{"model": "image inpainting model", "dataset": "photos of plants, animals and fungi (iNaturalist)", "train_examples": 77898, "image_size": 32, "crop_scale_min": 1, "horizontal_flip": true, "translate": 0.06, "task": "inpainting", "loss": "l1", "arch": "edsr", "norm": "none", "hidden_act": "silu", "depths": [18], "kernel_size": 3, "stem": "deep", "widths": [96], "residual_scale": 0.1, "init": "kaiming_normal", "residual_init": "zero_last", "optimizer": "muon", "muon_scale": "match_rms_adamw", "learning_rate": 0.002, "momentum": 0.95, "nesterov": true, "orthogonalizer": "polar_express", "adamw_lr_other_params": 0.0026, "adaptive_grad_clip": 0.02, "max_steps": 16100, "batch_size": 64, "epochs": 13.2, "lr_schedule": "linear", "final_lr_fraction": 0, "warmup_steps": 3220, "weight_decay": 0.3, "adamw_weight_decay_other_params": 0.05}
Rows from block 10, named by matrix and row number. Rows with one number belong to one channel. Each number is 200 + 40 x the weight over its row's rms, rounded and kept within 0 to 999. All counts start at 0. After the name is the row's rms in percent of the matrix's.
# convs0: first 3x3 conv (model.blocks.10.convs.0.weight, 96x96x3x3), inputs 54-62, a 3x3 kernel for each
# convs1: second 3x3 conv (model.blocks.10.convs.1.weight, 96x96x3x3, transposed), outputs 54-62, a 3x3 kernel for each
convs0.6,099,172,170,208,163,167,203,191,225,218,232,112,181,312,171,214,258,119,266,224,139,194,218,117,150,225,148,128,200,317,194,189,316,207,204,284,229,288,211,236,254,188,243,196,201,238,213,284,186,202,240,194,233,218,206,109,199,60,108,221,62,222,294,188,237,204,127,177,135,123,245,204,180,173,189,217,223,159,265,189,182,246
convs0.7,101,244,200,199,223,216,224,227,255,251,204,160,305,174,164,154,166,198,181,194,220,125,176,167,185,220,178,167,256,249,268,274,182,245,250,145,220,179,193,260,162,197,241,135,153,183,302,256,146,292,217,109,244,185,161,238,168,228,187,180,237,175,235,191,185,169,321,164,180,177,226,229,192,206,203,208,191,150,186,203,234,221
convs0.8,100,211,248,228,222,245,257,200,240,264,154,185,152,190,176,158,172,192,187,199,153,164,203,150,129,229,198,170,196,195,228,209,201,235,217,153,232,226,215,202,187,152,127,198,214,167,272,215,190,309,245,221,243,248,198,177,208,224,162,167,179,206,170,144,172,201,157,191,232,199,179,123,145,191,238,166,193,230,206,174,259,231
convs0.9,103,244,199,208,266,231,169,252,191,174,220,323,209,207,215,314,210,235,196,296,220,210,236,273,127,178,183,166,198,171,153,210,216,219,238,209,228,257,220,183,206,242,262,266,272,253,203,211,180,240,214,203,247,237,155,176,231,232,168,169,221,205,202,234,159,211,113,186,181,199,150,175,132,199,258,236,172,191,241,236,228,219
convs0.10,103,179,194,180,184,185,183,206,232,210,169,247,267,160,174,230,182,148,154,214,241,266,194,199,243,183,191,206,176,258,225,146,214,204,182,206,170,253,280,237,246,268,240,196,211,206,221,218,172,232,224,188,187,182,202,181,182,202,197,228,244,164,205,232,264,279,217,267,265,225,130,122,189,228,227,228,240,279,200,173,171,220
convs0.11,109,169,169,208,217,219,252,219,236,225,241,187,135,245,283,258,219,225,320,225,178,194,195,169,154,192,156,179,157,222,175,213,254,189,228,249,243,223,181,191,223,219,185,201,236,188,197,207,184,218,205,202,274,259,185,182,184,234,142,184,214,205,234,243,132,134,132,194,196,188,263,296,221,200,156,135,181,144,135,198,212,83
convs0.12,098,225,198,184,213,145,187,223,174,172,122,237,184,190,256,170,229,166,153,158,174,175,161,188,184,205,202,232,152,275,213,195,252,266,213,179,230,181,197,161,221,187,156,144,146,173,204,243,143,188,219,125,157,178,156,242,197,193,206,206,149,159,200,163,167,193,212,162,158,163,193,222,188,231,223,209,190,264,184,210,258,202
convs0.13,092,203,206,221,200,196,205,179,189,238,186,250,145,201,221,229,268,233,280,233,218,183,207,218,194,245,207,226,147,185,208,183,223,217,197,226,220,256,300,249,148,170,185,257,225,171,202,278,251,176,201,225,157,182,207,221,124,283,207,175,222,154,216,199,119,87,58,140,191,111,185,211,140,100,144,137,152,180,212,231,251,229
convs0.14,103,204,160,151,195,160,136,189,170,158,177,253,266,187,227,201,198,245,186,155,185,194,143,167,231,191,185,201,129,216,123,189,243,163,194,264,216,202,177,165,228,244,209,261,216,192,191,157,148,156,141,128,180,129,155,161,190,132,167,203,119,158,173,133,187,154,121,276,268,191,206,166,153,228,230,225,220,368,329,263,269,275
convs0.15,103,221,219,198,208,202,207,215,202,215,172,151,140,187,121,141,219,202,203,274,253,226,207,175,155,239,229,180,202,276,218,185,227,178,215,281,226,172,241,185,196,228,203,278,210,241,205,243,184,220,274,215,216,204,222,262,229,207,165,214,191,236,177,159,171,173,142,180,220,204,116,121,148,201,120,102,172,216,267,247,165,215
convs0.16,101,202,216,218,206,203,206,175,176,186,232,242,321,131,118,95,154,111,183,216,246,197,208,238,234,244,234,207,235,197,185,190,178,188,221,168,193,179,171,177,207,182,199,230,204,221,244,248,251,252,193,164,231,203,191,242,278,225,191,171,210,109,145,159,126,159,154,176,188,182,120,139,154,230,233,225,196,201,208,202,228,224
convs0.17,094,184,194,199,191,200,187,175,211,199,188,256,253,191,251,225,275,337,284,256,247,230,245,235,209,200,203,187,262,221,227,275,218,221,213,172,169,198,207,169,154,159,170,183,155,152,216,202,207,240,205,195,213,206,204,198,173,191,239,220,184,182,178,192,149,184,139,179,222,183,254,257,266,155,158,178,211,204,171,214,187,123
convs0.18,100,189,203,200,193,171,196,213,198,199,186,225,147,202,213,137,161,195,127,166,174,182,172,172,219,159,165,167,188,248,189,229,241,168,197,202,149,161,165,165,222,261,241,201,235,213,167,152,132,215,180,161,221,167,164,277,208,83,246,222,102,185,129,18,209,248,191,161,199,180,133,181,141,212,248,210,226,256,186,154,182,147
convs0.19,096,209,194,163,198,198,167,171,183,147,206,187,196,175,186,196,215,196,230,202,242,242,223,196,233,262,236,228,243,227,169,261,254,184,262,220,171,211,149,168,198,167,183,175,187,164,365,240,197,350,265,175,272,229,138,203,230,198,223,258,228,205,262,167,170,186,219,175,163,227,232,239,243,249,229,199,139,159,158,118,155,128
convs0.20,101,194,200,229,188,222,235,180,182,177,176,185,290,169,224,281,153,204,220,212,276,186,168,203,154,191,212,184,196,195,224,179,181,253,176,193,227,145,122,181,222,211,250,222,224,199,140,174,269,137,248,274,134,287,251,185,198,183,201,217,213,171,219,167,214,208,208,219,199,255,196,238,168,199,202,218,194,182,154,180,116,115
convs0.21,111,203,176,190,173,179,193,174,152,173,224,215,181,237,194,207,227,252,286,217,233,270,205,238,219,145,170,252,209,230,221,206,224,229,214,206,196,241,215,198,161,135,176,334,325,276,164,201,185,220,215,205,170,189,181,186,175,203,204,152,154,294,285,269,179,195,206,167,196,185,179,180,126,141,152,149,155,87,146,378,450,329
convs0.22,098,206,160,172,226,182,197,210,162,197,199,256,213,207,222,203,181,211,192,159,207,191,173,206,175,195,164,156,273,176,215,264,178,219,298,202,241,207,174,228,221,170,244,193,262,298,229,171,196,252,211,197,190,243,160,296,199,192,285,186,212,279,191,225,193,234,208,180,154,206,180,147,209,167,193,190,164,163,267,121,182,251
convs0.23,100,223,209,252,245,212,232,228,177,176,240,233,267,277,251,311,175,240,330,164,134,153,199,178,199,219,191,217,260,235,250,257,247,221,221,250,223,240,202,196,240,183,221,245,234,246,193,265,219,160,193,216,156,133,147,224,254,220,233,257,204,241,207,216,187,265,194,206,285,260,162,167,138,262,213,180,272,187,184,282,217,172
convs0.24,107,149,175,175,206,193,200,219,209,205,206,184,199,220,213,211,156,168,222,241,237,194,190,179,189,173,170,183,208,225,199,181,219,178,196,225,176,264,244,210,242,224,200,180,192,199,124,133,158,162,183,191,190,194,196,195,178,200,208,213,223,196,250,202,279,276,255,240,194,178,175,158,125,170,207,219,171,190,239,136,143,215
convs0.25,109,237,193,197,236,209,201,238,202,208,97,173,199,98,221,186,147,185,184,145,184,195,161,180,198,208,256,234,227,201,179,198,169,172,191,179,196,209,169,176,201,218,198,238,176,210,153,231,151,221,230,210,257,222,211,212,243,260,206,232,202,142,187,154,201,245,160,200,187,179,129,156,146,210,202,189,147,208,173,220,196,149
convs0.26,086,179,186,234,213,165,203,179,171,227,245,142,232,227,102,337,137,162,178,171,185,134,190,214,172,249,187,276,208,151,175,166,148,178,196,192,216,241,187,190,253,211,262,221,181,193,211,176,185,224,136,278,215,155,236,221,181,230,151,160,190,198,195,192,170,146,165,230,120,264,226,172,272,141,234,267,141,204,195,168,210,233
convs0.27,105,172,172,252,199,200,250,230,213,245,236,186,196,276,230,186,227,220,198,143,202,211,158,199,191,168,187,193,115,161,128,62,240,79,142,303,125,281,220,218,207,187,140,211,248,237,239,192,212,212,191,227,240,159,210,202,199,199,257,174,200,244,198,224,160,166,219,179,178,198,150,183,169,180,213,216,202,205,199,162,193,198
convs0.28,105,107,169,234,105,192,227,75,155,159,180,156,201,219,213,182,196,255,265,215,189,203,217,222,248,240,229,236,236,181,231,218,163,210,198,193,208,263,209,212,234,218,213,176,217,203,179,205,222,172,220,227,115,154,186,189,242,217,156,219,213,189,245,239,139,156,161,155,193,196,208,224,175,189,219,152,248,223,227,232,273,243
convs0.29,108,226,228,225,249,248,190,220,218,220,213,190,203,107,148,122,198,253,225,181,150,150,186,155,99,250,214,176,157,198,180,160,210,197,179,200,211,208,235,233,260,290,287,208,246,255,213,210,204,212,234,222,195,209,182,189,167,209,166,51,156,230,197,244,226,236,266,163,196,145,114,127,108,207,228,215,165,185,171,158,131,124
convs0.30,092,224,184,178,218,169,168,206,173,189,213,185,320,211,209,229,205,149,217,202,206,148,243,211,176,211,180,124,174,187,225,155,180,214,158,150,193,240,179,201,231,221,171,226,257,231,397,232,219,308,244,147,278,200,184,194,214,213,185,185,198,175,195,181,227,216,236,249,185,177,212,226,171,224,239,161,217,225,181,232,166,175
convs0.31,105,268,242,205,241,261,227,215,204,185,139,172,188,216,202,198,221,234,202,225,157,193,206,144,211,220,167,196,201,239,180,192,229,204,222,244,208,203,173,185,231,193,191,182,157,155,215,170,216,280,219,271,207,210,222,190,234,193,254,276,217,255,234,190,194,209,268,217,227,237,134,159,206,259,228,205,295,280,177,228,223,184
convs0.32,098,217,197,229,211,205,198,234,220,270,185,116,188,215,94,180,178,120,151,226,170,219,168,158,178,202,201,209,195,182,203,174,181,185,182,206,206,156,206,211,176,159,185,154,176,195,164,177,206,193,169,229,181,199,196,183,248,163,194,232,190,170,124,130,100,165,135,162,186,172,179,142,156,137,180,164,213,280,349,150,166,168
convs0.33,105,229,263,204,250,272,210,211,215,159,218,215,212,217,199,222,199,199,192,199,201,200,232,233,299,139,124,170,239,169,221,298,196,217,210,156,161,182,174,169,130,205,171,277,289,301,210,209,209,174,221,200,184,154,220,180,192,195,200,233,211,202,219,229,145,126,188,227,142,217,150,125,174,223,170,202,236,189,193,120,48,153
convs0.34,112,177,163,146,196,174,156,204,226,247,205,233,176,182,282,231,215,210,202,188,190,218,203,203,233,226,207,173,150,210,164,193,253,187,201,226,229,153,177,164,270,314,240,266,228,189,155,207,192,187,191,182,206,143,165,113,162,129,156,233,162,191,249,200,136,181,223,198,220,178,214,186,230,162,168,230,267,382,353,192,183,292
convs0.35,098,211,200,197,203,242,228,225,232,222,316,268,200,270,252,230,247,256,253,232,213,227,195,161,236,236,199,216,220,168,171,230,180,200,225,183,148,233,234,204,191,229,184,175,211,198,161,196,244,167,175,215,230,225,235,215,218,209,158,201,207,228,288,253,212,143,142,214,202,197,204,222,213,234,273,294,206,195,177,162,195,202
convs0.36,094,167,179,184,181,186,191,189,197,179,158,190,149,214,256,186,160,250,212,213,188,224,154,127,157,204,163,190,193,248,223,189,188,183,199,225,178,150,210,175,155,210,218,170,219,214,182,175,144,176,110,163,143,132,174,167,195,207,150,182,183,204,236,224,231,157,196,169,179,250,186,172,193,141,160,168,101,109,133,87,109,133
convs0.37,095,203,184,204,152,176,207,220,220,235,163,193,200,198,199,262,175,158,166,175,223,215,158,223,213,188,234,196,205,115,191,184,109,224,191,156,193,255,203,194,246,198,201,135,139,178,195,179,195,219,186,206,172,238,208,229,186,186,192,180,186,247,187,182,199,176,175,172,154,151,223,251,241,180,221,220,229,188,156,39,123,189
convs0.38,092,194,171,158,176,185,156,182,182,150,164,160,145,172,164,184,211,209,187,166,159,186,164,193,208,149,172,197,191,223,227,172,179,189,190,173,190,183,169,171,219,193,174,174,199,206,137,147,187,143,164,142,179,203,142,169,160,156,219,186,210,212,184,214,188,138,154,150,145,161,152,135,153,276,226,202,261,207,208,247,239,204
convs0.39,098,226,157,189,264,186,190,226,204,211,188,161,182,193,196,116,185,222,204,240,186,238,238,221,259,168,207,193,191,258,241,188,264,260,163,239,269,148,142,190,151,183,199,185,186,194,224,192,222,192,216,224,187,200,223,172,231,147,245,232,201,217,187,182,214,223,149,272,219,172,265,186,148,191,153,152,131,176,210,167,140,133
convs0.40,114,216,179,173,240,223,201,244,237,212,266,206,209,263,158,169,223,119,172,205,203,203,161,204,194,186,185,190,218,227,195,237,314,225,246,292,218,182,188,190,204,215,204,163,176,185,140,173,205,107,168,177,137,175,177,195,243,207,137,182,201,147,193,209,248,210,204,240,217,220,122,120,155,201,211,226,244,199,191,239,213,204
convs0.41,089,165,200,172,179,215,216,171,232,234,167,197,204,212,196,150,226,196,238,199,231,262,185,183,218,191,187,191,228,283,249,217,250,230,219,232,253,210,182,171,179,154,160,206,153,138,186,222,240,199,207,223,193,171,252,181,179,238,219,216,214,166,200,196,228,272,222,207,231,177,217,158,163,172,184,180,135,187,255,168,150,184
convs0.42,102,216,219,211,220,248,188,225,244,209,162,137,172,199,179,182,205,164,177,203,171,197,202,160,201,178,169,201,173,155,209,177,145,241,192,171,265,162,167,197,248,245,286,124,108,168,161,165,166,210,212,198,163,199,169,202,265,239,172,157,173,212,260,231,294,229,250,215,170,177,179,137,181,224,198,226,213,173,193,228,207,197
convs0.43,096,217,204,233,197,253,239,190,194,147,138,151,181,156,220,215,192,258,241,234,197,221,213,227,219,185,237,208,287,250,249,201,271,218,163,229,169,187,244,219,149,201,161,208,230,175,255,204,191,237,250,212,216,269,210,119,151,148,255,247,232,312,235,256,169,183,165,165,180,192,202,247,221,198,213,210,168,193,202,230,265,210
convs0.44,089,189,168,211,199,188,196,214,195,201,162,169,422,140,144,242,152,107,329,202,226,281,183,189,314,207,212,223,230,201,194,202,213,200,188,220,186,251,207,229,194,190,186,205,182,206,214,196,224,226,233,183,215,210,197,194,246,145,198,212,157,217,212,129,202,207,325,181,234,206,180,203,190,188,181,138,173,181,144,153,137,125
convs0.45,100,173,198,184,192,210,218,208,228,207,187,239,179,210,196,252,219,167,184,261,228,207,236,208,186,235,220,244,250,193,159,286,206,152,257,160,113,199,247,207,242,251,173,161,156,124,253,219,256,230,184,238,239,256,276,199,211,231,99,138,158,145,153,182,245,241,195,144,136,159,164,140,144,201,164,189,164,114,171,250,256,224
convs0.46,094,219,224,223,276,250,253,200,180,143,178,155,175,188,184,202,135,120,92,148,191,188,160,198,238,193,204,235,224,167,195,241,223,203,251,207,179,188,190,237,188,161,188,205,264,248,211,163,186,191,160,160,164,180,148,202,159,168,198,164,152,166,144,99,117,171,245,199,199,175,202,244,177,208,153,161,187,145,253,333,318,358
convs1.6,108,198,213,180,142,210,184,158,240,175,98,281,139,137,245,88,136,258,146,264,226,173,260,253,202,224,242,197,168,122,201,163,45,196,180,30,194,150,165,194,183,210,159,166,182,156,201,202,175,194,145,162,228,126,181,206,132,234,244,197,246,248,170,234,262,245,263,282,272,253,263,171,177,177,232,180,161,234,208,164,210,221
convs1.7,089,186,160,153,192,208,169,232,234,164,278,195,268,246,198,199,207,182,249,224,265,232,257,301,242,212,219,201,249,268,218,196,211,193,177,107,171,191,188,225,204,206,227,123,179,223,254,228,148,282,250,113,272,202,146,231,212,238,206,180,233,177,196,227,265,199,158,240,236,232,117,150,224,206,142,189,225,238,232,267,155,155
convs1.8,096,200,231,235,235,220,245,193,202,221,237,259,241,258,286,191,227,210,214,214,229,169,246,252,217,217,260,247,158,246,205,155,248,226,177,240,232,214,169,221,234,225,213,199,193,190,226,175,187,244,198,152,247,231,222,231,229,207,223,210,183,221,227,210,308,322,256,201,208,233,230,243,267,199,152,221,168,168,196,216,202,223
convs1.9,095,214,248,152,223,218,167,170,194,166,197,247,117,119,151,240,181,154,128,261,228,199,224,221,146,190,172,130,207,248,200,226,234,224,272,237,209,154,109,151,140,159,212,199,162,149,204,163,121,165,217,133,174,197,238,206,189,246,213,193,225,210,185,219,193,241,219,189,155,219,247,198,197,178,194,222,212,203,244,171,201,181
convs1.10,096,178,157,144,203,219,220,249,217,195,280,270,191,198,228,180,188,183,192,189,189,226,90,133,190,116,134,148,226,216,196,224,214,235,191,172,191,184,162,207,170,179,133,137,125,204,203,272,288,188,194,217,222,183,209,168,198,195,194,197,189,223,221,237,193,234,279,167,157,217,154,128,177,197,209,182,234,182,129,206,234,220
convs1.11,116,188,185,213,149,181,227,201,240,205,95,188,230,210,138,193,252,213,190,257,298,308,210,227,259,215,231,253,169,196,240,209,171,216,254,219,191,185,153,193,251,224,192,239,252,156,167,163,123,198,231,224,215,174,163,196,181,202,242,220,232,201,188,183,188,171,162,226,168,173,140,188,220,233,170,188,286,248,206,301,235,219
convs1.12,098,198,229,232,170,239,192,161,221,229,216,220,175,177,170,142,177,202,136,164,183,201,184,185,199,253,248,244,148,206,176,128,178,162,160,164,162,264,202,212,260,189,192,193,219,173,270,233,260,294,202,232,210,182,120,241,201,206,190,137,152,201,166,160,248,185,195,172,200,134,158,211,204,161,168,160,235,180,216,227,267,217
convs1.13,080,201,253,247,187,201,230,215,207,186,36,143,106,106,127,144,139,122,135,191,161,181,162,172,176,219,192,184,198,164,195,215,189,196,236,252,237,193,160,98,152,202,177,147,132,149,175,200,168,171,167,173,190,180,209,215,170,203,169,167,178,166,176,189,280,237,226,209,151,183,255,256,217,164,208,185,191,250,228,204,233,245
convs1.14,123,208,204,168,240,218,198,210,194,191,197,130,202,228,160,248,178,119,240,194,229,210,199,235,247,232,242,240,204,126,235,234,121,235,266,159,228,190,190,129,185,176,194,226,220,220,260,283,167,305,313,210,262,291,190,263,241,248,244,196,224,221,208,228,248,218,214,210,117,148,297,207,205,119,128,174,68,14,166,172,144,181
convs1.15,097,189,246,225,199,252,220,204,211,198,165,197,156,250,288,256,211,244,215,203,173,161,258,235,165,199,134,143,192,151,182,203,130,202,209,185,233,217,187,186,195,226,200,173,182,249,208,166,188,216,147,207,193,196,181,231,198,201,210,211,192,195,193,193,223,238,212,151,120,204,202,179,217,211,239,201,191,227,243,294,247,190
convs1.16,122,173,210,195,198,202,213,211,246,228,237,227,266,151,155,149,212,181,201,246,216,223,184,133,190,239,218,230,231,182,173,194,200,199,161,168,224,198,200,222,162,134,155,223,207,179,174,190,251,223,232,174,206,214,179,176,170,187,92,108,132,271,250,215,192,170,206,277,272,229,225,251,183,178,191,155,190,191,225,156,139,165
convs1.17,092,227,221,218,192,210,196,237,257,229,127,49,91,177,127,140,175,217,208,193,189,211,163,145,135,211,195,191,228,226,172,152,149,115,152,163,115,222,218,224,260,287,267,225,205,205,180,202,190,221,225,193,239,269,254,178,188,181,222,208,186,230,206,207,163,178,177,162,178,199,214,197,219,181,165,155,125,163,167,193,248,244
convs1.18,099,186,247,180,139,213,170,192,232,162,160,256,118,179,251,121,159,242,141,208,249,223,134,203,172,157,238,193,259,194,120,296,228,135,326,272,194,144,156,193,225,240,237,212,232,193,247,209,232,232,238,237,232,219,293,412,303,247,302,164,111,288,164,107,157,198,196,137,197,169,167,155,182,201,217,209,194,223,200,155,161,174
convs1.19,091,172,192,183,166,186,173,194,213,217,202,222,205,214,263,207,225,238,213,228,238,224,206,178,179,200,207,162,206,193,155,226,186,168,163,166,160,155,181,219,206,193,212,206,207,220,264,165,163,327,222,134,243,147,107,247,217,197,239,207,189,236,220,145,201,175,164,223,191,203,191,135,181,130,201,216,147,194,205,109,161,203
convs1.20,091,214,215,205,172,194,198,187,222,219,212,174,236,175,181,219,172,237,264,211,212,201,204,183,196,165,137,158,207,227,253,191,260,270,197,241,240,182,212,209,164,192,221,215,303,339,116,106,254,160,204,310,201,300,370,193,200,215,197,170,221,201,168,225,258,199,217,164,204,218,150,186,222,263,263,215,223,182,224,193,168,208
convs1.21,094,213,203,181,260,301,236,310,302,250,184,160,174,240,206,157,163,101,126,147,199,230,119,164,186,129,121,144,180,191,215,163,192,182,153,156,169,222,184,201,229,288,319,267,298,332,182,215,234,218,197,217,209,220,241,175,171,162,275,254,244,225,242,239,247,197,221,211,241,203,159,173,217,183,182,179,235,312,262,290,377,289
convs1.22,093,170,186,198,199,225,207,221,218,196,199,198,195,187,216,188,154,177,161,210,222,229,189,175,214,195,189,239,272,204,172,222,204,159,201,209,160,184,198,212,218,234,223,223,230,215,202,228,193,210,257,197,140,208,167,238,156,195,239,166,200,249,199,197,228,155,202,203,165,212,199,175,211,172,195,214,198,221,218,202,183,218
convs1.23,105,175,211,188,171,211,167,160,224,217,153,196,253,135,192,189,155,188,172,192,228,216,162,188,169,176,194,189,136,139,156,168,156,127,148,169,111,153,181,159,170,253,193,213,220,185,188,247,208,157,241,244,152,129,238,206,193,195,195,179,179,164,156,198,163,190,183,27,84,209,157,157,239,196,194,181,197,225,192,171,198,160
convs1.24,101,207,185,176,245,180,178,272,205,201,211,249,166,204,235,177,228,216,161,228,236,249,228,253,281,187,212,235,169,170,213,177,171,230,175,182,212,162,202,252,177,191,219,200,194,207,101,138,165,134,161,194,215,202,231,169,195,180,178,221,197,215,234,209,253,263,238,263,246,239,210,211,206,252,268,284,201,200,222,213,195,185
convs1.25,096,175,220,165,211,268,202,206,233,139,170,196,191,201,259,247,237,240,263,177,182,184,202,163,237,213,165,256,222,249,180,232,283,221,222,251,179,255,249,149,276,204,205,217,188,182,203,176,149,186,145,158,231,133,251,215,220,221,204,212,235,221,217,215,244,257,262,240,252,224,226,201,228,248,226,304,215,218,214,194,187,226
convs1.26,074,239,206,219,260,250,294,207,228,240,261,186,189,166,182,313,116,173,240,227,226,255,179,184,137,215,193,175,225,193,260,212,148,176,238,221,198,233,227,209,251,206,218,224,199,238,180,205,178,199,201,221,193,212,207,162,250,172,157,198,150,174,193,185,203,193,258,186,101,253,200,181,226,183,249,223,177,252,228,194,217,202
convs1.27,095,176,151,172,199,175,201,199,174,219,231,182,187,190,105,139,188,199,140,221,217,230,202,207,187,227,201,230,291,172,155,342,296,244,289,283,211,152,185,178,228,228,212,225,187,143,180,234,158,156,213,191,164,148,187,243,261,243,265,235,171,206,150,129,193,224,236,188,231,242,223,235,225,216,202,193,210,165,182,183,166,216
convs1.28,098,209,272,298,191,242,297,141,224,227,128,114,164,214,195,188,224,268,177,191,203,199,165,201,201,219,254,251,242,241,194,212,226,188,227,247,175,209,189,211,150,178,148,197,215,155,220,216,220,168,190,192,197,167,240,193,193,209,144,161,163,170,160,178,160,175,148,127,148,180,191,216,218,210,167,183,178,191,183,245,207,210
convs1.29,152,208,169,195,229,139,152,216,171,176,197,122,242,302,246,352,247,165,243,212,168,191,250,232,228,229,210,236,205,169,229,189,152,221,201,178,234,139,204,214,141,152,161,168,186,177,172,195,151,174,207,178,185,185,171,161,216,176,258,347,235,206,232,187,287,218,260,291,251,236,175,110,201,285,265,236,196,190,206,281,229,184
convs1.30,082,258,176,181,263,221,161,258,180,191,226,171,294,253,130,246,225,126,283,242,229,241,266,207,209,246,190,206,181,174,189,168,120,187,216,212,213,175,163,240,194,165,200,228,215,258,259,225,113,246,188,74,241,151,62,152,208,251,175,196,238,139,184,203,211,226,202,218,238,197,187,217,171,213,187,167,200,180,158,211,134,153
convs1.31,120,174,159,169,151,144,198,116,160,165,203,132,171,194,172,158,228,227,237,214,238,184,227,285,180,200,248,180,166,174,212,200,200,213,181,159,190,212,240,200,195,213,160,220,232,219,159,174,186,126,214,168,175,239,189,172,140,151,175,122,170,184,159,170,197,219,252,162,198,207,188,177,178,214,163,177,147,145,192,184,168,198
convs1.32,112,167,213,241,163,150,180,273,207,209,238,123,256,240,173,200,204,74,150,161,209,202,174,186,204,207,240,291,193,203,197,231,205,194,226,207,235,186,197,208,206,211,186,224,203,204,218,238,204,215,254,204,185,210,173,250,241,218,195,152,177,201,225,188,220,258,156,225,181,137,215,212,251,195,160,201,161,163,265,202,169,207
convs1.33,107,229,184,181,181,138,118,213,149,130,183,245,198,158,149,167,194,189,181,186,229,221,136,142,196,172,193,190,288,226,187,278,208,97,264,244,143,104,166,129,228,200,283,269,271,275,142,196,194,201,228,249,233,252,228,215,207,187,201,214,195,229,205,182,218,251,215,217,226,195,219,234,228,275,338,275,229,201,212,266,307,230
convs1.34,103,158,209,165,246,263,186,242,269,205,172,243,198,120,171,199,167,225,174,221,192,154,152,171,175,125,171,124,209,192,208,265,199,223,264,211,241,188,206,170,141,118,157,182,207,223,266,306,193,245,269,235,205,222,272,180,167,219,221,189,205,235,236,244,183,167,196,222,203,203,138,169,262,176,202,202,86,74,124,238,218,219
convs1.35,090,210,185,218,199,166,202,182,203,163,161,219,191,106,187,225,134,158,165,156,176,190,172,186,198,203,178,159,214,226,208,171,159,171,223,200,206,218,179,220,208,193,280,176,138,149,213,192,241,186,234,259,173,219,222,147,176,212,129,155,229,144,200,215,174,137,139,226,198,174,274,238,194,201,215,256,190,227,296,123,177,215
convs1.36,096,217,212,189,172,192,196,191,201,202,161,167,233,216,191,157,240,220,215,213,189,203,211,189,208,186,166,154,166,201,166,242,286,214,201,207,240,132,178,184,131,197,241,204,219,222,152,256,203,224,313,250,238,259,187,217,171,163,250,203,202,242,210,176,167,188,197,141,203,225,198,216,188,231,241,265,271,248,238,293,257,228
convs1.37,096,211,200,255,224,238,262,220,236,191,264,214,229,216,197,233,236,164,262,177,163,164,180,137,129,170,135,169,223,239,217,209,261,207,229,259,195,255,194,237,193,166,157,199,175,166,208,217,209,204,204,190,215,232,180,184,233,216,231,257,227,173,212,175,158,104,234,263,243,279,159,184,283,248,274,189,232,194,188,180,170,113
convs1.38,093,188,168,176,232,186,183,242,185,190,149,162,186,180,157,202,160,177,144,168,175,224,147,178,211,145,178,200,244,251,210,194,197,178,162,154,172,147,128,190,218,222,239,249,256,235,237,173,227,231,211,228,172,219,181,147,167,130,204,247,203,184,254,200,301,237,190,291,265,195,176,244,203,156,159,147,199,203,167,143,157,155
convs1.39,088,254,221,169,256,195,148,245,224,204,211,224,287,239,185,206,238,229,185,139,136,164,181,154,178,202,172,210,109,171,223,115,133,202,148,119,182,219,232,221,220,202,213,229,258,192,131,206,198,153,178,180,209,178,201,161,199,227,226,213,169,199,214,206,213,218,168,241,204,165,219,172,144,305,269,212,225,252,190,213,185,140
convs1.40,116,192,178,211,174,155,189,209,190,212,205,134,277,211,148,259,266,139,316,185,183,186,194,186,197,223,204,236,231,224,220,226,230,195,238,251,203,232,229,170,220,210,212,260,230,263,200,220,219,201,268,254,217,269,248,179,168,114,147,127,97,245,233,164,128,186,214,173,157,143,214,201,184,192,185,160,199,183,217,182,152,238
convs1.41,097,219,201,295,236,181,261,220,171,208,209,174,292,202,114,214,201,89,234,158,168,184,176,157,203,170,149,214,144,167,253,161,182,264,199,203,264,225,201,201,208,178,186,211,156,146,189,219,265,152,181,232,179,219,268,157,196,199,146,214,187,159,229,213,202,203,226,229,248,249,206,180,183,288,162,122,240,159,158,226,127,110
convs1.42,108,148,164,140,220,210,154,185,208,136,235,268,232,140,184,196,215,255,235,200,242,184,228,298,207,147,206,165,211,225,146,254,279,159,262,264,153,200,229,267,198,248,202,224,249,240,231,237,245,194,202,197,207,276,206,232,218,200,254,159,157,233,189,177,201,207,228,202,173,175,128,140,136,210,232,219,199,208,211,175,231,217
convs1.43,082,216,192,262,202,184,217,207,215,247,229,250,298,204,188,191,167,227,182,228,182,207,191,182,180,175,165,181,82,170,198,112,134,178,143,108,168,221,169,226,234,200,252,183,180,230,132,77,208,160,152,159,184,180,165,219,161,149,166,137,143,211,220,218,258,216,214,158,208,208,182,188,231,224,168,188,183,215,207,180,192,160
convs1.44,109,230,162,173,203,168,213,201,214,231,236,103,382,220,84,251,240,81,396,169,219,259,196,242,283,187,229,200,221,221,210,229,227,209,213,202,190,169,203,175,201,174,122,181,180,196,196,184,113,220,169,92,222,209,172,193,268,226,173,238,188,163,201,181,236,241,193,207,291,207,116,197,193,163,177,214,160,202,239,199,158,218
convs1.45,086,170,175,167,191,203,199,178,193,177,127,181,138,137,219,213,197,161,220,139,165,182,179,184,149,198,185,192,319,230,123,262,172,122,244,196,162,249,243,255,234,170,176,191,151,180,102,122,128,145,199,168,101,155,99,274,278,260,247,221,244,225,194,206,241,252,254,199,212,196,207,193,162,182,219,187,202,238,171,268,272,194
convs1.46,085,208,134,170,210,165,143,182,143,127,219,186,242,217,163,191,189,173,198,119,163,188,194,207,219,138,167,210,209,150,167,210,169,165,220,202,181,202,189,238,155,170,201,214,192,194,249,230,237,207,203,212,231,224,156,190,179,166,250,229,153,200,213,151,234,193,194,258,207,137,141,140,217,104,164,116,171,233,207,205,207,218